config.yaml
train_examples: 155796
image_size: 24
grayscale: true
horizontal_flip: true
activation: "relu"
kernel_size: 3
widths: [48, 96, 192]
steps: 40000
batch_size: 128
lr_schedule: "cosine_restarts"
Rows from block 8, named by matrix and row number. Each number is 128 + 24 x the weight over its row's rms, rounded and kept within 0 to 255. All counts start at 0. Numbers have three digits each. After the name is the row's rms in percent of the matrix's.
# conv: 3x3 conv (model.blocks.8.conv.weight, 96x96x3x3), inputs 77-87, a 3x3 kernel for each
conv.0 100:117123126170173172161173172111116116118123120127127127144139138148147147111112111113106110120124133110115116095099098122125124128140137136132133085077088099094089089094113080080097065063078100099105064067082069077082151153147165167158157164155105100097119118112122119118146132150147136152112101116
conv.1 101:113106106100093101151145150117115123159167168169177175125141131120127119110113111101119119093104100114131129156165158157161158136131127109114121118116112128119120128117128134123128149132141133136119128123102117099082161148160166166176160173174128131119099096093121123119118106106112105114115107108
conv.2 102:129125131143137134146143142126127154109120145121130143124119111115107097104103099099102106121119123109109118119115114106105106102105110162182158148162148148155145127121112125116112132118118117136135125131132132131130114109141118125145110128147116110113115107114116105122147145140148140135147143134
conv.3 101:117123125143151158146148162115129134136143155132144143107116120097105109102106112108113108099102108106114118111121104124127110139125129090092098104114115085100102165173157159158145145147134116105101105096092097090091109103111128133139128145142106095111104085114111077129124126121117117117114112119
conv.4 099:101118116105119110126136125158143122146130130130120125103097099132132128121123125151150153130132134119118121120131126157169159145149138099103134104106141123125149129139142134140134138147133106123123113128129125136135139130100153140113146143125137130124155156147133140136117121097138133110148137132
conv.5 098:096093095116119124121120128140149138142139131111099107116112112106103099109113110131147135142150141122127122099088085095091083109108088204215192185187172166159142108109103082080084096091097150155132164155125161158114132153153129151143110128128108112123106112119117115124136139143139142137145150139
conv.6 097:114113095113106090135126115113132133152162156142153146142150153113120121076081096160158148148150139134143139123123103160162145140155148129125122139142120149153133105109112104105112117119126141132124127127115141140135132139148120123128125131124120123120110112118116122121138143149130125135120116127
conv.7 098:144140134126124123122126139084079068096086072085077070143148145123131139121131150139151145134132135084074085174185179162165160141145148086072095143153147157165162116112103139136124142147127121116117130124122141136143146118121137133138111124123147157144118120118115115121154170154146161150123139133
conv.8 097:136140134130129127107116108136153144125128126123134120090095087079091083090097095105107111097097093117111108138155154137147143111125122100124097081110089064079069136134133128124129119122128101106107119117124120112121138151136161172154146155138091098107086089100116113117116114111100090095097086095
conv.9 100:127129141135137152139147156128121121106088089123108110173177173187188184172179180134133138131130142136133145127126126126135137110122123134137171148130165128113125138137140161150142146142128114115116105106115116120134101093107099082087122116121168163164180186193155170169099103074099104087088086091
conv.10 102:109118119117125122111106106151151148145140132151144131122130127128136137122123134113119118122119124126122131130137133141140142114111122127130125122121116122112097065052074070055082083076092152158153149150143151158139144148134149155134145152122136114127136126138125117126134145140117132131100121127
conv.11 100:118117115119124117158163150160154138142139135114118128117105119120108112106105099116119117119127128130130135123116113132132120136127117140133126142144143131143149125130138110124140102111134143121117154141128151147136164176161151167157141150155125114125128123128149142153156147179117114146123131146
conv.12 102:145147146137141130142150125108101111093077090101091107146155146132142132128139134128132129110120114112113105148134121102095091090084091152180167175190177175179166127131131115126121113124117137143149136148154133141144126132128096099093101103099123124125114121124122127133110111107122125123124128127
conv.13 102:118117101107102083105098080147140139179178176172176174131131120123122107113109102136135141119124146118126142129133126118122122111114115068082094082088099109111104123135127129134138121139135155171167120135136121135134115112121099093107083081092115099109113092108132116133148158150156162155153162146
conv.14 100:119116121098095110128124135154162131168173165151160164104110115116128136129136137124113100136131110135135115104104092114121107098100097128134132143147142145147150135145130125135128124139138085097090101109107108120126161150129167159144155151147154146132138137124145152139121122108140155146154170166
conv.15 108:099100097114122113134130122090103095113108100143127123113128123132140135139150152117133129111133122099121108139116108116094098107097108143150143118125116111107097104103110119114124129123126114119123110124128097112111089098115086090095106099096117123116111128127104124126133143143137148148133143141
conv.16 099:069074091125120118158153136108121127142141150144148163125130119121125106115126102127135133142146146118131118135130143116115133105092102094081083105086096098087093119107114129120128134122132166160150175166162164157142131147148129135141139144144112100125098102117116116113193203177186201184170194170
conv.17 096:129139129158162149158163155121134132123125130124120123151157157158166161159170169125122133116127135132150149109118133114118135137132153096090086084085079072067078135123121125119115124109112110100118091082100091075100140134123129121113126119117070064112070067121093091129133142130142144143127137140
conv.18 100:121129120113111108121117120123108105182169166175176176112116097098110097106114098148160147157173161136156145116123117101103096088089086124134119128132114148160142123116123117111120108111124121116108130129114126126107130122119149143139133136126100108106089095093112108106128139121118131115125137105
conv.19 103:078091099102110116134137137162161137164155149148143133118117118123123111099105099131134131136134123128126121100110091136139118143151137132115124099101109096104121128129130145137135159156143124135124114123101110120103170155141167155153161157155129127117116117098124124111141142144152153154162164151
conv.20 100:136127133169161166172167183174170155146148138095102113113123129114121116123122119118110131109093109120114126121112093134118087137123090139138147118123150069073128129132122136143129138141132150156152139141135112124122142138138115104110080058088179159153179167162176171164105096092126116106138146137
conv.21 100:132138135143144130159168142143151156135141152152159146107108098120117119124120125117129135125134140127129135136138149140144150113112118105115118112125116121127116127120119121109116110099109135131124140136122127118097145158149170185163167173148114113122111108109106098108130142126111111106094098096
conv.22 101:116121118133149143133142131114106106129127131102108101152139142127115113095088085153143165152145162140135149123120118119114119119117128129133138146146145146150151133132138136144144124149154132130126119120117124118121078076078112113111131131121119111121124115123140136148170167174150153150116114112
conv.23 097:055054060155159155178187180086108093100108106109112109151153141151156148110120107121117105142134128141131122124119100122114105142140125165148126128109081107083068127132148111118139128130146131128112130134121139146135082087103098104107112114110107110109135146142152160155122142140130143135106117112
conv.24 101:097091092107103101117109105107092120132132157146153168115125118113117116109111119127131125154160156159157154095068062081054053093069077131133119122125109144151124143139133139142124136137121118135126109122118097099100093080088086066077097088110150152146160160156135138133131135128129131126141144141
conv.25 110:127126121141151149122130132113131136119127133134140144122128114108116100116123110109113110116119108113119110073075068084086072117121118119135125105117122087093097137132130134130123126120117122130134120125129124127139078081103093098106107097099114093099112093101106104110109117112102106105100101104
conv.26 101:115116109125130125133134122141152152154163158099108096133133126118112115104094108095104102135140150173179185105112117126124132132122121122130136152159157153160152152149151137131134116109122133126129109111114113108095102106118128128131105111111132125125133127125155154145095097112081083106071071096
conv.27 099:084101106081069073136109111117114101103103104122128134146142139140141152137137145064074081094085094099081093183194184173200185123133128099101112088092105116128126107117112135145131142144137106120113126141132117131122135124125128123132123133148138141135126117121118101120136147128143157134147156136
conv.28 099:135146146152160148180192179109126133147158146134146135080078073084078078067068074132141137128138138114124125112114119110122140108123135132120126120106105131106098093104102089099102094108119111138140116143142113128132140151159134146149106111109149147140150148147142144141116120114124117118118116122
conv.29 097:133133136139132139175173175107110087088087080101094093127134132113122120118119123118101108104077087133122128162169155130141126100110091152163184125145156089101115112110114110122122121130141161170178158173179104133135151124099140103089152120117152157160146153152167181173122116115131121119133143137
conv.30 097:130123111155151141150143142106121111101104094076072075157158153171175165164166154135129135150142141157147148166159143168169154170177162104093104099096120116113125145127129138131133151143136135120138157150156169162163135134138108097104101083101137137135151152144138142131094099103093100110077091105
conv.31 099:124114120115106114115109120111119125130134139143149156137134133116111119102093096130124131100104101110103101097094103104096099096096106106115128107119122115128117157170153173177159163169147155159150171176170140154145058054055090074075129119110128117121126119113106098106149155140141148142140138136
conv.32 102:127111114146132138147134136096100106109115126133141138146143137147148149123130138149160154167173162171181172127115121136131133129123135128127125104096091123114102105080081108092078126114096119104096115095094129119122104123135071089111065091110114111108137146144116125124128127129131132132129125124
conv.33 100:143145145102109127105115141149145129127116128122121134114107113110104109108117126140144122131126113116113110142142125171157124152140117122132125156173164178179177112129131107121135130139153149140117161144116161142114183187167137142145122125138155132133136121118135130136112112130123129141162161158
conv.34 101:131134120152159142156171156138142150133118130155147148129135120148154144115128127143166158184197183151161152138141143140140147115112115138145146116122120104102100085082086085079080095091089125132123143151139136134113157175154157159128141130090100099112122114125110112126146166143139156143124140135
conv.35 099:140138129131117115135122127126129115128125123126120127116116108107110107108110119147146131145145125143146125124138127108119111115117102119134139139148157137136141136138136109105119116110129099120121120143136146160150134133110158164149147158147130148130139151143146163148118098110121101122167131168
conv.36 095:133130126138134131149162151112122120150150153141146151096097101077086102105106123115106094123112109131125118142136134134128124121116116120116121129124127134131128178185165186191165155166137117134143163169176129128130110115122125125125129121123131135122133143138136149143122119119080095092080095108
conv.37 098:130124116123105090117107094092086092088090088096099095140140147123126131119118123104112106113122112094109104125136148120119124101098102178166145158146132117112099123118121136129128143130134148169166160174168151165151130123114147142134136128122117128136106121129097115131127116129148135151161156166
conv.38 097:127137133159168152164173155106116121111117118114117114141147139126130128125138128126124116125121115105112112150144139141145145133136137142151139131135123123121113096095104100099111101100115127124118138133120125102086132148155139148157145155167128125122124126128124125125130119111125113109107096093
conv.39 100:129125144129123139123121128114112100110098086107090093141145145130125126125128121132122132126111118138121134122131129127144145117129128099104133085079126099093124127139125098116110112126121079081092081087103099106129172154147142108112094049079167160153155144150146133140063055093065066092085093120
conv.40 103:134141132144151134156164145127138144115127132113120135122129121122129121122138135136135138139141145135130132134124122141132129150147146126117102116101089123102090133132124131136123138137119118124128124129137118123130085102112082102111103106126121104115132119125138131135115116125111116111107115116
conv.41 101:094097101093095094115108108117119113122125123142157151118113113125126134136139145164170152173181157161176140142136136139137130142130127105103110089093103117124120125115124138125133153147153133134135154154151143137133096109093100113095116128106148162159146161146118125108101082081106095095136124129
conv.42 100:143141129161159150166158145141157147147151141132136132119112109111108113109117122103099119123118127117107120148145142133126125107109114122140135105115126105101115130130125111123107128126115150145147140139146115118138117150151105108117096085100166163170161172176133149145081061064126110113179154156
conv.43 103:135154151136165155122160144133149157135137148144145152108114100116121104108121107129139122158170156145166150116106095128116106124119107148171166120147134111129110139136128115114108091095091130135123110124119107110119117111107132131131128123120108104087103119096088110080090115107079099088087105091
conv.44 098:139144142134142142142145154114113105143141135150144147123112101081072072083061072153157157119120117110104108146145138098097098081085080106113118115124127100115121089082084132133126164161149194173176191173187159152162130123134129120127105108115160165160133123122138123125151138132157147148136126127
conv.45 099:131122118137136132148158149142137140140138134131121120153156147167167147140138121171181179185194185149164156101116123124123118115111096142134124103114097116116109079070087101084103124110129112110095127128112137126109115114095103108090101098090113105126110095115103093108161170158170174165155163152
conv.46 105:123124120127125129132131136100097098093091102131132135126128122113116110115126111116124116129134124121129125093085112088093098119125115122112114110102106092082079131131135123127123128129121098117142086096114083091103119107123118108121141135151071059080075070074081089084160149153154144150145146153
conv.47 101:127136138148159151155163160069078083092094106121119123108121124099111112103112113130131125134132135138139143109106113086088092100107100066062053066071078076077093116124118131138130138143133154135147135129141119121123070076096076086097110108116165159165150150150144137146133144135136138136136140134
conv.48 099:134155152128158150133162140145158150139137129135138137075052052079064068092088096113106093112109102099114103125126134115115123131136142155168143149148125134130120125125116136140134135139135101089105099085101080059078072115135143161166164181181105108122120126128118124111107096094088074076091072077
conv.49 100:130141144129147142122136122104102122094104116103107115101105090091097084096099092068079079085100097093092080095084106090093091101110125155168139151163139137149130132141128133138133124127131133124120131123117128123122132125136143136135135134128095090110094094117101095119106115106118123123121132130
conv.50 102:106107105113113117108122120132152154123117119120099105139151157146150146130140133119132130122131123107127122150158160131138133108112107093091104108106120095083096117112115124109110113107101130137133131135125123125112109111116115118120108108105093109112097114115126149142140145141152162157152156151
conv.51 098:129127114143146134143156146106114127130131148147135147142149149117120124088103112159167172158167176129139136116118129093092103093090105158175150165176162166173161116113107120116114127127117117130133111128133078104096141143143142154146140148147137138144116121122084092096117118114110112106108104100
conv.52 101:136139135133145146140148149053061085074076104116127139147160148157164144150154130097099111117133133148150149109102081099096076099100079161142138117096105145133142109116144092101125080083109124112111093089097113113121140129130144134141135125130134132120135146132136156143125126139118127130114121124
conv.53 097:155154157152155159151157157106116108083102097090098101111109111121119126149146159113115105095102089163160160131136133123125131135125139107098099110112113098103092140145126140140129128138124118096088123105094128112126098091089094094092082084077149133144141123137151138157133144136132141136120126127
conv.54 098:127134129167182166160170161122117108158142144123117119107105111097096103109112115127126106138151143163175171099085089098090094134134134136137130113104084091082079116114118111100108106097110127112083118102091129117113097123125136155149120137134124126127147149152153147147145118098128110099152147140
conv.55 105:128133140108112133145148156145142123124121109119116126107108099108119118106116115112112112117107114127123124145148134147142128112101093132121133101099119091084103130138121119121097161159114110100115114104120115115132128126115115112109117117121176171187202196211170183187147139132164156175183194204
conv.56 097:136149142161169161152156146101116111122130116137145135142135139122114128113108119157154148167173165126143135126131117122142129112128122139148153138142137168173168074071101112106123133124137138132110130126106094100070118147149100121121103108094134135131123120128110098113105067067122092092142122120
conv.57 098:100098094121129121159156148140139131155163157151150153146163160130140146129134131112105096126104105129133140166157162129127126135141142135128120160152133113105108127128124112121114106116118191193181166165155132131140134143145137143152117128136120116117090096096119127127115108107121109108140121111
conv.58 099:143139128119114123126127144140138131123123117134125116100089082089078081097088092128132125120118121129127125127116106131130119142133135150146155134138149110118132119132130097105095120121103122109122156144155162157171137155153107122120105105099146163167163163183144147167134130124127131129159166167
conv.59 100:147161160147169159130147133154169174092092102105096108098106120083096111116120122119126121129139145119129132112110118090089081103100094167176157163171150129139125125123111127122120128130126125134129127127120093084082085087083135126128146133133143142137121122117131133130107108101125119109123122114
conv.60 096:148154140152156145181178164140159163157168152162165157144125122128113120113124135120121123103104107103106117148156149140140130143141128155147155172161165165155141124126128132142139131139140135143151151157153135125113131155162163181180172180181090090088096099095107115103177174177161154165140132151
conv.61 102:131129116119122112083087081093105102110117124103109120142154146138146137144154143123135136129133135105104109103113125095099115109117119150144134155157149143150150100103090105102091110109094068075074071083083102118112155149148157153149116126121088085107107110123119123132134149140138151140134145124
conv.62 105:113111118110108112120120128092092098104117130147163158141131137125122121126119115100097097101108100110117114125123123093096092095099097162174155132135122112113113121114130113108123118113131125136135129132131115121122134128136134135138129131123083097093079088091098108117126110123122111122125113129
conv.63 098:145155152151161166131152149152147137127097101121106112154154150135135136113118115135146144151164169132158158151143150150134134139115123070071072093100102102112114119124113112109109112103101111102105098080073110084073123131144125133149121131144122103088118109091124115105130142139131143131127130121
conv.64 107:111101107129117119145134144108106123095095113125125137122137138120122119120124115093106108097108112105109116076073076094082085112104104091095109087088104092097101144141135145141132148144131127135159117130149107123133078064077099088095115112114110119145116120148118114132134139139132135134127129133
conv.65 101:145143152133132140119113129074080078105106094108105094139137130136136125156156148143147152116119123107110110121126118106114116138148145056075088108126132113133127128130124140143133146146137164168167155159158131138141118111121081088088084081081150135136136119122164146162158165159162169169143146150
conv.66 101:119128135101108105080070078165148139127115122136131134176173173185181166160155148134129135147134139125114118135134122174175151161162135071078147068078151103118149159156123159155123137136116092086093121116110147146136143130122122105112113093111154151121177159122139125098132127127137135136128132144
conv.67 105:109108109126129135118122126119128125086095102084096106122127117110118105111115105127124131112111119117118122083084077088089068106102083155160149140142132113111114138136137126125131130127133143154148145145133133135120133117128135119120138122123071073071053069058076086088146139131146133129136131121
conv.68 096:117117118122130132163173167148160132153152133132131129125113122113105110130131125137152143141142130154152146111112116110103106121110101121118105135130106098095083142151149132142141121131134141113104152127099118102079077091097093116119107128137132119133121118132141138134098072075126093089148129124
conv.69 098:081070079112104120153164175109095091100094096111110122176178177179186177152162155104106114119123124149155162113107105124123111129118113167189181152162159138134143113102128102095112104097108135161158125146138144155149087086085105104104113110106134129123142134139154144152134143144144152149117131128
conv.70 102:138139138165166156169171153125129131107110109101103102101097102108095102112099107118123124149147150151152152137136137129120128120117118150152138134145135128137133109113110111120118120127127138134129131135138135136140107111111132136133130137130125124126117120124106106106084085082104099096120118119
conv.71 101:154148138171173165170169163106113111109114117098102112132134128130141139126132130139148140146152147146150145131128117156159148171170166127136125083084070086073073124127137129133142132135140109112128092098119113119144147151150121111114092071092133122122140130135145139145112118134111112130110119133
conv.72 100:152169156154173163114134129162176182147156165122132142133139137121122128107120121082091085112117117111127117116114127120119130136125133114116115131126119147139126100095086121116103126125111106100120091076096105082102102108118134138147142140145122120130126123124127130130101107098117120104110110104
conv.73 098:144149141145151148142141145112115114108105104136132127125117107121114106113106110145158136131143119136136129114107105130126128127129131148151134139153138127147143092095107092091099121127125053050049062065081115127132136149146115125128110122141166166146172165156155148140117102089102110087111134122
conv.74 100:140144138154158153132123114082088099123126137145140136165176173164172171115115124153159163174181175140144136140134134131125131108109114123111127120122140149149149103062070087058071114096098107086104106094113105109124081075081088078081102101100148146148147149151115126121126130120132134123116119116
conv.75 100:112103091111093082125106097123124116116110098096091085141127135120112119126121126135128135100101115101107113131118137131130138154149151118124121142139138166167166125120125124113119122106112156160179191185205182179186088103093094106086094107090128134153119125142129132148118111132121113141131125138
conv.76 102:120120119126129126129133136105122118118139136113129129103115116101115120111124136151142153145132143147137143095105094118117097130124095120112094126129122109120112138148128154159148142150138138134133140136128133130124098094099122106116127116130085085109074069081079078084143142142146149147152152154
conv.77 097:126128125097110107097099100076086086085097090108111109112102099109113106117122122139130119139134124112115106115094087104087087110103107150170143134144116122117093066061057085085082105102099097103087095102093086090088166167168155148150136136132110097092114107109133130124118133125112130123105124122
conv.78 097:108120111113117109139143146131143139172190168163187171109112094112108103114108103102103101103095116150138147123097066159138109156147124117116140106094118098085102128135128130135133128126114134141147113116129077079099157158181138137146134135138131119111126118126133127134098098120097110132094105120
conv.79 097:143150152113107121143142146110117096132129101129120108136132133113114138118128142142147130136141130113123118137136124136136120131127113116140130160175157150162139141153159126137161106108145164157127177169134147137108107125126133154152157172170138123121115114124148149155102093117094105122105119142
conv.80 099:147156156135154153104132145112111115125142153143156164117115107101098091095094081149142120186175157180175147123109099115093084126100089155139118149143134150140136110115103113112107123127113169163126138136104123129083148138135138142147147154153151134118137117110137127117161159156157162150148152144
conv.81 105:135131131118114122125113125136144126114106095109098103136122125132115124124123126123125123126125129134135140133136130131130133127128125132135132129141145126131136110123115108122118119128123143136133143141139128135132136153141093111104082097100153143171144128159137131156121089114125108136141138156
conv.82 097:134152143144159153137148139122136131129131133144142141152154147185191180159170160119130130141153145144165148129130136134132137109111107163160167125127141130140159118123126110113115081088091088065077073057069090074095124121117121118119141132135112115113098108097083098080116125120137149148136147145
conv.83 098:114115108105094094079063081103093090115109116127130135145147145137133131127124118118125120132125124099094090135142123134138121120122113144166161140160162142161171123129129120125130118124130139156146144153130130148134165147138177156152142131127078088088100095097127121124154147147146137139137125128
conv.84 100:177176170166167161158166172127124125119124124126129131068074091089090096104104110127139135103107105081083104146145137124113112121109097151146129138132115123120107132126127128129129140135136134119121132130130114111120123141151119135147123132136119116118111110114133131135103122127098121115107118119
conv.85 098:115115123129125126136138134154155158136142138141136134148153148155170171130139140117115112136138139129129132103109087147172161123142145119113162097063124105091124145164142140145130113121108098098093101109108105125134140137160121099121123089108137142126138157154113129125093076061114108103113118113
conv.86 101:111095111123099116138119143148136126143135121127127125147154148140155148131146143111107109109101103104097104129117102125112090136128105128124122125116117140140127128128131120122120127123125175181182144160161105132139158145137132103100126094098142147140135149154130143149093095097127114111149140121
conv.87 102:188189191153151157134128153102092084114107097113109107105105101105104093109110103132140146117122125106101111148148157140149147114126125098119112082100096089091094078071081091076088117105115159170178156162164149165162155152136147142132143140138116123126097106101111114113092104107088100101081099088
conv.88 100:126126133107110120076078081168161142141130121132122119136136140137144147140154152129126132116120132093100119146154127166169156155158147084087129110097134107096126137119117120102106092082102121112116137138140137141144140150148138120119106074073165173159154160157118130124078070088084075090106098111
conv.89 096:073064092086096122122137150105100104126121124130126126168171158160159148132121104119115133135123149165163176137146125139148125125121108121122147120124140109102126117109122111109127124126138136129122116109104112117119076075103068061089079066088134124124129125124140135134141127140148135142139129135
conv.90 097:141147141128128119134138122141145154132138142165171160119111105118114107109101098139150142152158153140147143120126127127135146121132128096107100105121108129134123122120118137129130139130133128136121133143130130133107131131120138147132149155140108119105114115116103102111128129116116107106119105110
conv.91 101:080075080125122118148146141118124134158166168151163161108112104111116106094091081109116111123127127121120116086099101082088085082082083162156139177179160178181175122126119132134126129133121126131106145151136155158145138138136140142132111109102103108120117117130124128134126138132124139127128143131
conv.92 100:136137136133129130116114110084091088092097097133134130125126123119121125116120112167174166182188182183193180134130122117116108083089080123129120107110100112117106126134118136145126149153144136140134125136127105113110101101084103106084134135124145150140143141133120119105113124124111118120112120124
conv.93 099:087109109117129130142164155134158152115120131104100118138136133138128124150150141128125115135126117140144141131130134125125129103100112142149138151163156125131129120116108104103099098100100159150153163157164146133146087103109114121138126129132126132130098103098108116113152143133141124112139126115
conv.94 103:103112126112105107124112115144136131121127134123134137147142127137136125143143150125129123141148125154145105135136121137135116130134119113107111120120122131145143122123118094102117098107120108113115122120112102093077101084090090084091086084093142155135140143115118120113101102116110123131137144150
conv.95 096:192197191154155157115119127155152147142138129127129132095089097091085094118118125117121121097093100109103105112115105114112100102098095125124120151153153155157164127133145115122133125128130088108106070096104071094105123113118107101099116109114138139141134124132142130134115095111106093112133122148