A small image classifier, trained from scratch.
Model: 1.54M parameters, norm batchnorm, activation relu, depths [3, 6, 3], widths [48, 96, 192].
Training: 40000 steps, batches of 128.
Rows from block 3 of a small image classifier, named by matrix and row number. Each number is 128 + 32 x the weight over its row's rms, rounded and kept within 0 to 255. All counts start at 0.
After each channel's rows are labels from the 100 images, of 14976, where the channel reaches its highest value: "patch colour" is the nearest of a few named colours to the mean colour under the peak. Only what is clearly more common there than usual is listed. The data: photos of plants, animals and fungi (iNaturalist).
# conv: 3x3 conv (model.blocks.3.conv.weight, 96x48x3x3, each kernel summed), inputs 0-47

conv.55 [ 96 141 115 111  40 154 125 126  88  71 142 126 130 132 134 104 142 111 107 137 138  94  82  93 136 134  87 168 103 136  95 131  40 165  87 140  63 168 122 142 131 102  66 151 103 122 138 127]
patch colour: white

conv.77 [167 163 170 129 194 124 133  99 131  89  96 173  95  97 146 109 126  98  75 119 154  93  98 164 125 121 144  82 106 124  93  62 165  92 101 133 157 111 209 136 164 117 160  99 116 102 119 111]
patch colour: white

conv.28 [ 76 159  99 106  50 107 143 127  86 129 129 124 109 100 137 131  79 109  74 106  84 112 122 228 112 106  99 157  98 130 120 103 172 128 103 128 170 131 103 167 117  91 110 140 146  94  89 110]
patch colour: black

conv.4 [161 152 148 143 115 153  81  73 181 152 153 113 171 119  97 127 121 114 122 139 182  87 121 124 111  96 126  76  99 123  76 153 176 137 132 131 121  68 147 171 175 138 119  45 162  89 107 128]
patch colour: white

conv.94 [ 70 138  83  92 140  90 113  93 150 123 121 154 132 103 135  95 132 105 136 115 142  46 143 144  17 159  67 141  59 114 139  96 105 145 114 117 147 115 147 148 144 115 122 133 115  98 104 141]
patch colour: black

conv.79 [108  84 106  74 136  92 141  84 157 165  81 110 154  54 119 115 129 122  73 125 157 138 118  83  91 115 128  83  87 135 152 129 142 140 118  94  77 109 121 118 118 111 104 113 142 115  29  97]
patch colour: black

conv.49 [203  76 133 115 121 127 131 120 162 164 118 103 157 101 120 139  95 208 132  98 171 176 121 147 136 155 149 112 125 121 169 161  72 149 147 145 104  89 125  90  71  96 117  78 174  92 110 121]
patch colour: black

conv.12 [ 87 127  67 126 152  53 135  97 166 141 155 118 101  96  91 136 106  80 130 133 146 111 138 147 156 110 101 141  88 143 134 132 102  88 119  30 172 102 149 106  58 114 115  81 117 120 138 115]
patch colour: black

conv.14 [156  98 166 100 148  97 176 126  93 166 100 158 116 114 134  90  56 136 165 138 153 137 105 144 139 113 131  90  84 106 109 144  57  53 116  73 126  76  83  99 125  98 119  96 114 143 108 128]
patch colour: white; black

conv.51 [ 86  78 177 101  99 210 102 145  99 110 128 126  73 113 139 143 145 147  88 132 134 195 129 134 116  87 140 124 158  74 134 189 150 124 117 154 152 163 115 107 162  73 141 135  77 134 121  91]
patch colour: white

conv.29 [145  74 108 129 120 104  70 125  65 147 112  81 130 103 141 180 129 138  61 136 162 138 119  96 138 140 149 125 160  79 167 129 167 103  74 151 132 164 120 132 122  86 159 113 100 114  58  74]
patch colour: white

conv.6 [162 132 101 117 160 167  87 101 133  33 104 115 148 131  93 124  94  90 140 104  48 117 111 123  98 131 125  87  97 111  88 106 122 125  91 138  98 124 113 122 179 109 117 153  90 107 105  52]
patch colour: black

conv.35 [112 145  84 113 147 120  98 110  83 135 142  92 118 116 152 115 108 126 137 142 118 126 128 128  68 167  64 133  52  76 140 149 170 126 104  55 150  58  63 156 152 114 107 165 120 118 117 117]
patch colour: black

conv.89 [100 133 178  68 133 157  97 124 133 104 109 176 186 125 147 130  86 156  96  97 159 133  99 124 134  86 110 130 122  34  61 154 147  73 154 145 132 152 158 148 134 123 104 105 150 157 123 172]
patch colour: white

conv.23 [122 136 122 132 131 139  68 101 150 175 108  65 118 130  68 165 144 126 152 103 104 120 122 108 104  72 110 157  77 114  97 149 129 160 104  92  61 155  75 161 169  78  91 134 176 125 110 102]
patch colour: black

conv.26 [132  92 143 139 196 117 147  92 129  68 126 124  99 108 141 137 138 136 104 126 110 125 123   0 151 143 137 102 113 132 155 154 152 128 143 107  84  98 161  60 123 141 118 168  78 147 127 123]
patch colour: black

conv.74 [161  95 115 123 119  94 108 141 100 152 109  76 134  88 152 148 111 137  83 139 134 114  98 132 117 153 120 161 190  95 185 126 124 131  68 124  40 129 159 152 155 120 158 130 103 106  47  84]
patch colour: white

conv.62 [128  88 108 105  59 118 129  91  72  79 125 124  47  86 109  84 166  87 117  91 124 150 134  86  91 113  86  73  92  97 140 117 159 126 104 176 124  96 120 103 138 131 113 140  90 147 112 111]
patch colour: white

conv.87 [ 54 106 182 108 101 108 136 153 190 160 104 100 122 118 154 136 127 125 135  76 141 200  97 113 118 119  82 145 141  53 114 153 103 109 130 100 183 146 128 146 156 116  95 154 150 111 143 187]
patch colour: black

conv.38 [ 99 141 115  84  97 170 108 136 168 133  76 156 162 110 111 143 108 165  58 145 142 170  86  78 147 118 120  95 138 106 159 146 148 142 128 136 113 128 132  79 177 100 137  34 141  91  86 144]
patch colour: white

conv.58 [133 162 121 128 119 145  85  91 140 122 133 126 163 136  77 157 141  88 115 101  89 110 117 168 119 119 106 111  96 173 102 117  74 171  91 230 144  75 122 147 133  92 100 189 155 118 118  89]
patch colour: black

conv.2 [158 124  69 142 149 130  46  80 187 150  99 144 197 161 116 192 100 139 163 129  94 121 130 137 106 138 141 112 132 159  80 121 103 149 101 113  97 163 135  79  92 154 145  83 133 121  96 114]
patch colour: black

conv.16 [138 106  90 104 108 127  94 161 144 138 183 128 190 137  81 112 181 150 132  77 144  56 135 183  66 136 155 127 139 105 113 121  74 120  72 143 144  98 142 150 119 136 143 150 163 183 113 106]
patch colour: black

conv.66 [125 103 162 141 159  73 150 111 175 105 128 122  98  94 122 149 109 105  79 117 105  53 181  78 121 123  94 105 189 112 167 143 192 107 161 121 122 151 159  87  96  82  94 109 108 105 122 149]
patch colour: black

conv.13 [192 108 155 130  99 100 117 108 116  73  87 184 136 105 150 121 160 158 120 163 109 103 181 133 126 103  81  77 141 139 125 143  45 108 113 108 106  91 107  71  89 124  78 128 150 102 149 104]
patch colour: white

conv.36 [ 87 144 162  99 124  58 139 124 110 144 177  89  65 123 142 178 153 126 120 127 124  87 124 128 146 137 142 186  83 143 145 137  93 149 118  60  36 160 109 151 130 149 150 148 116 138  89 110]
patch colour: white

conv.41 [ 60 160 132 174 135 146 113 104 173  71 117 129 144 111  67 100 103 107 138  58  36 159 156 142 111 121 133 148 115 126 132 156 134 166 147 117 108  75 129 149 149  98 107  86  86 137 120 103]
patch colour: black

conv.24 [124 130  45 162 119 172 138 119 128  97 151 123 155 138 100 134 168 104 144 134 125  31 108 141 119 187  79 170 100 190 138 119 130 188 133 111 128 141 116 167 153 116  78 149 102 106 136 118]
patch colour: black

conv.69 [110  91  98  94 107 166 137 117 109 110 118 126 174 122 237 120 127 165  73 130 121 173  86  80 132 102 159  61 142 123 135 182 118 148 147 145 118 151 139  90 111 129 117 133 126 132  83  75]
patch colour: white

conv.30 [100 120 131 106 143  75  59 104 126 155 131 144  98 140 146 154 156 120 113 144 137 136 148 130 113  43 171 176 104  56 102 139 107  61 140 103  95 152  74 149 106 152 134 133 129 194 117 121]
patch colour: black

conv.72 [103 137  89  93 159  83 128  91 129 155 116 148 157 114 123 121 116 117  97 100 166 165 107 156  93 150  85 139  35 122 128 101  33 122 100 159  86 118 130 171 131 105 133 166 107 108  92  92]
patch colour: black

conv.63 [164 178 114 183 201 143  64  77 143 103  97 143 134 142 106 154 110 103 119 135 108 122 144  95 136 165 144 101 133 106 200 149 104 117  99  79 140 100 112 118 168 134  73 127 173 125 112  76]
patch colour: black

conv.22 [ 68 102  61  72 135 128 119 155 126 131  94 146 155 109 130 126 164 112 137 128 151 171 129  99 119 139 124  77 150  63  98 118 155  93 173 115 177 137 184  82  65  98 106  82 154 144 113 132]
patch colour: white

conv.11 [127 142 105 103 155 176  94 134  85  90  50 170 207 114  89 132 137 104  89 123 122  82  82 145 108 146 113 146 136 119 113  91  84 112 124 177 105 200 151 176 139 115 133 118 162 122 124 120]
patch colour: white

conv.90 [129 164 122 178 165 159  62  90 127 201 118 147 150 148 141 105 149 125 150 152 170 152 138 121 172 145 175 121 134 123 135 182 101 109 128 108 149  44 118 117 155 161 108 135 165 143  67  89]
patch colour: black

conv.86 [130 127 125 166 162 163 143  93  64 139 151 111  65 145 135 105 144  47 135 138 135  96 133 160 105  77 166 115 158 108  68 132 134 134 132 139 143 140 121 159 117 137 146 162  58 150 142  48]
patch colour: white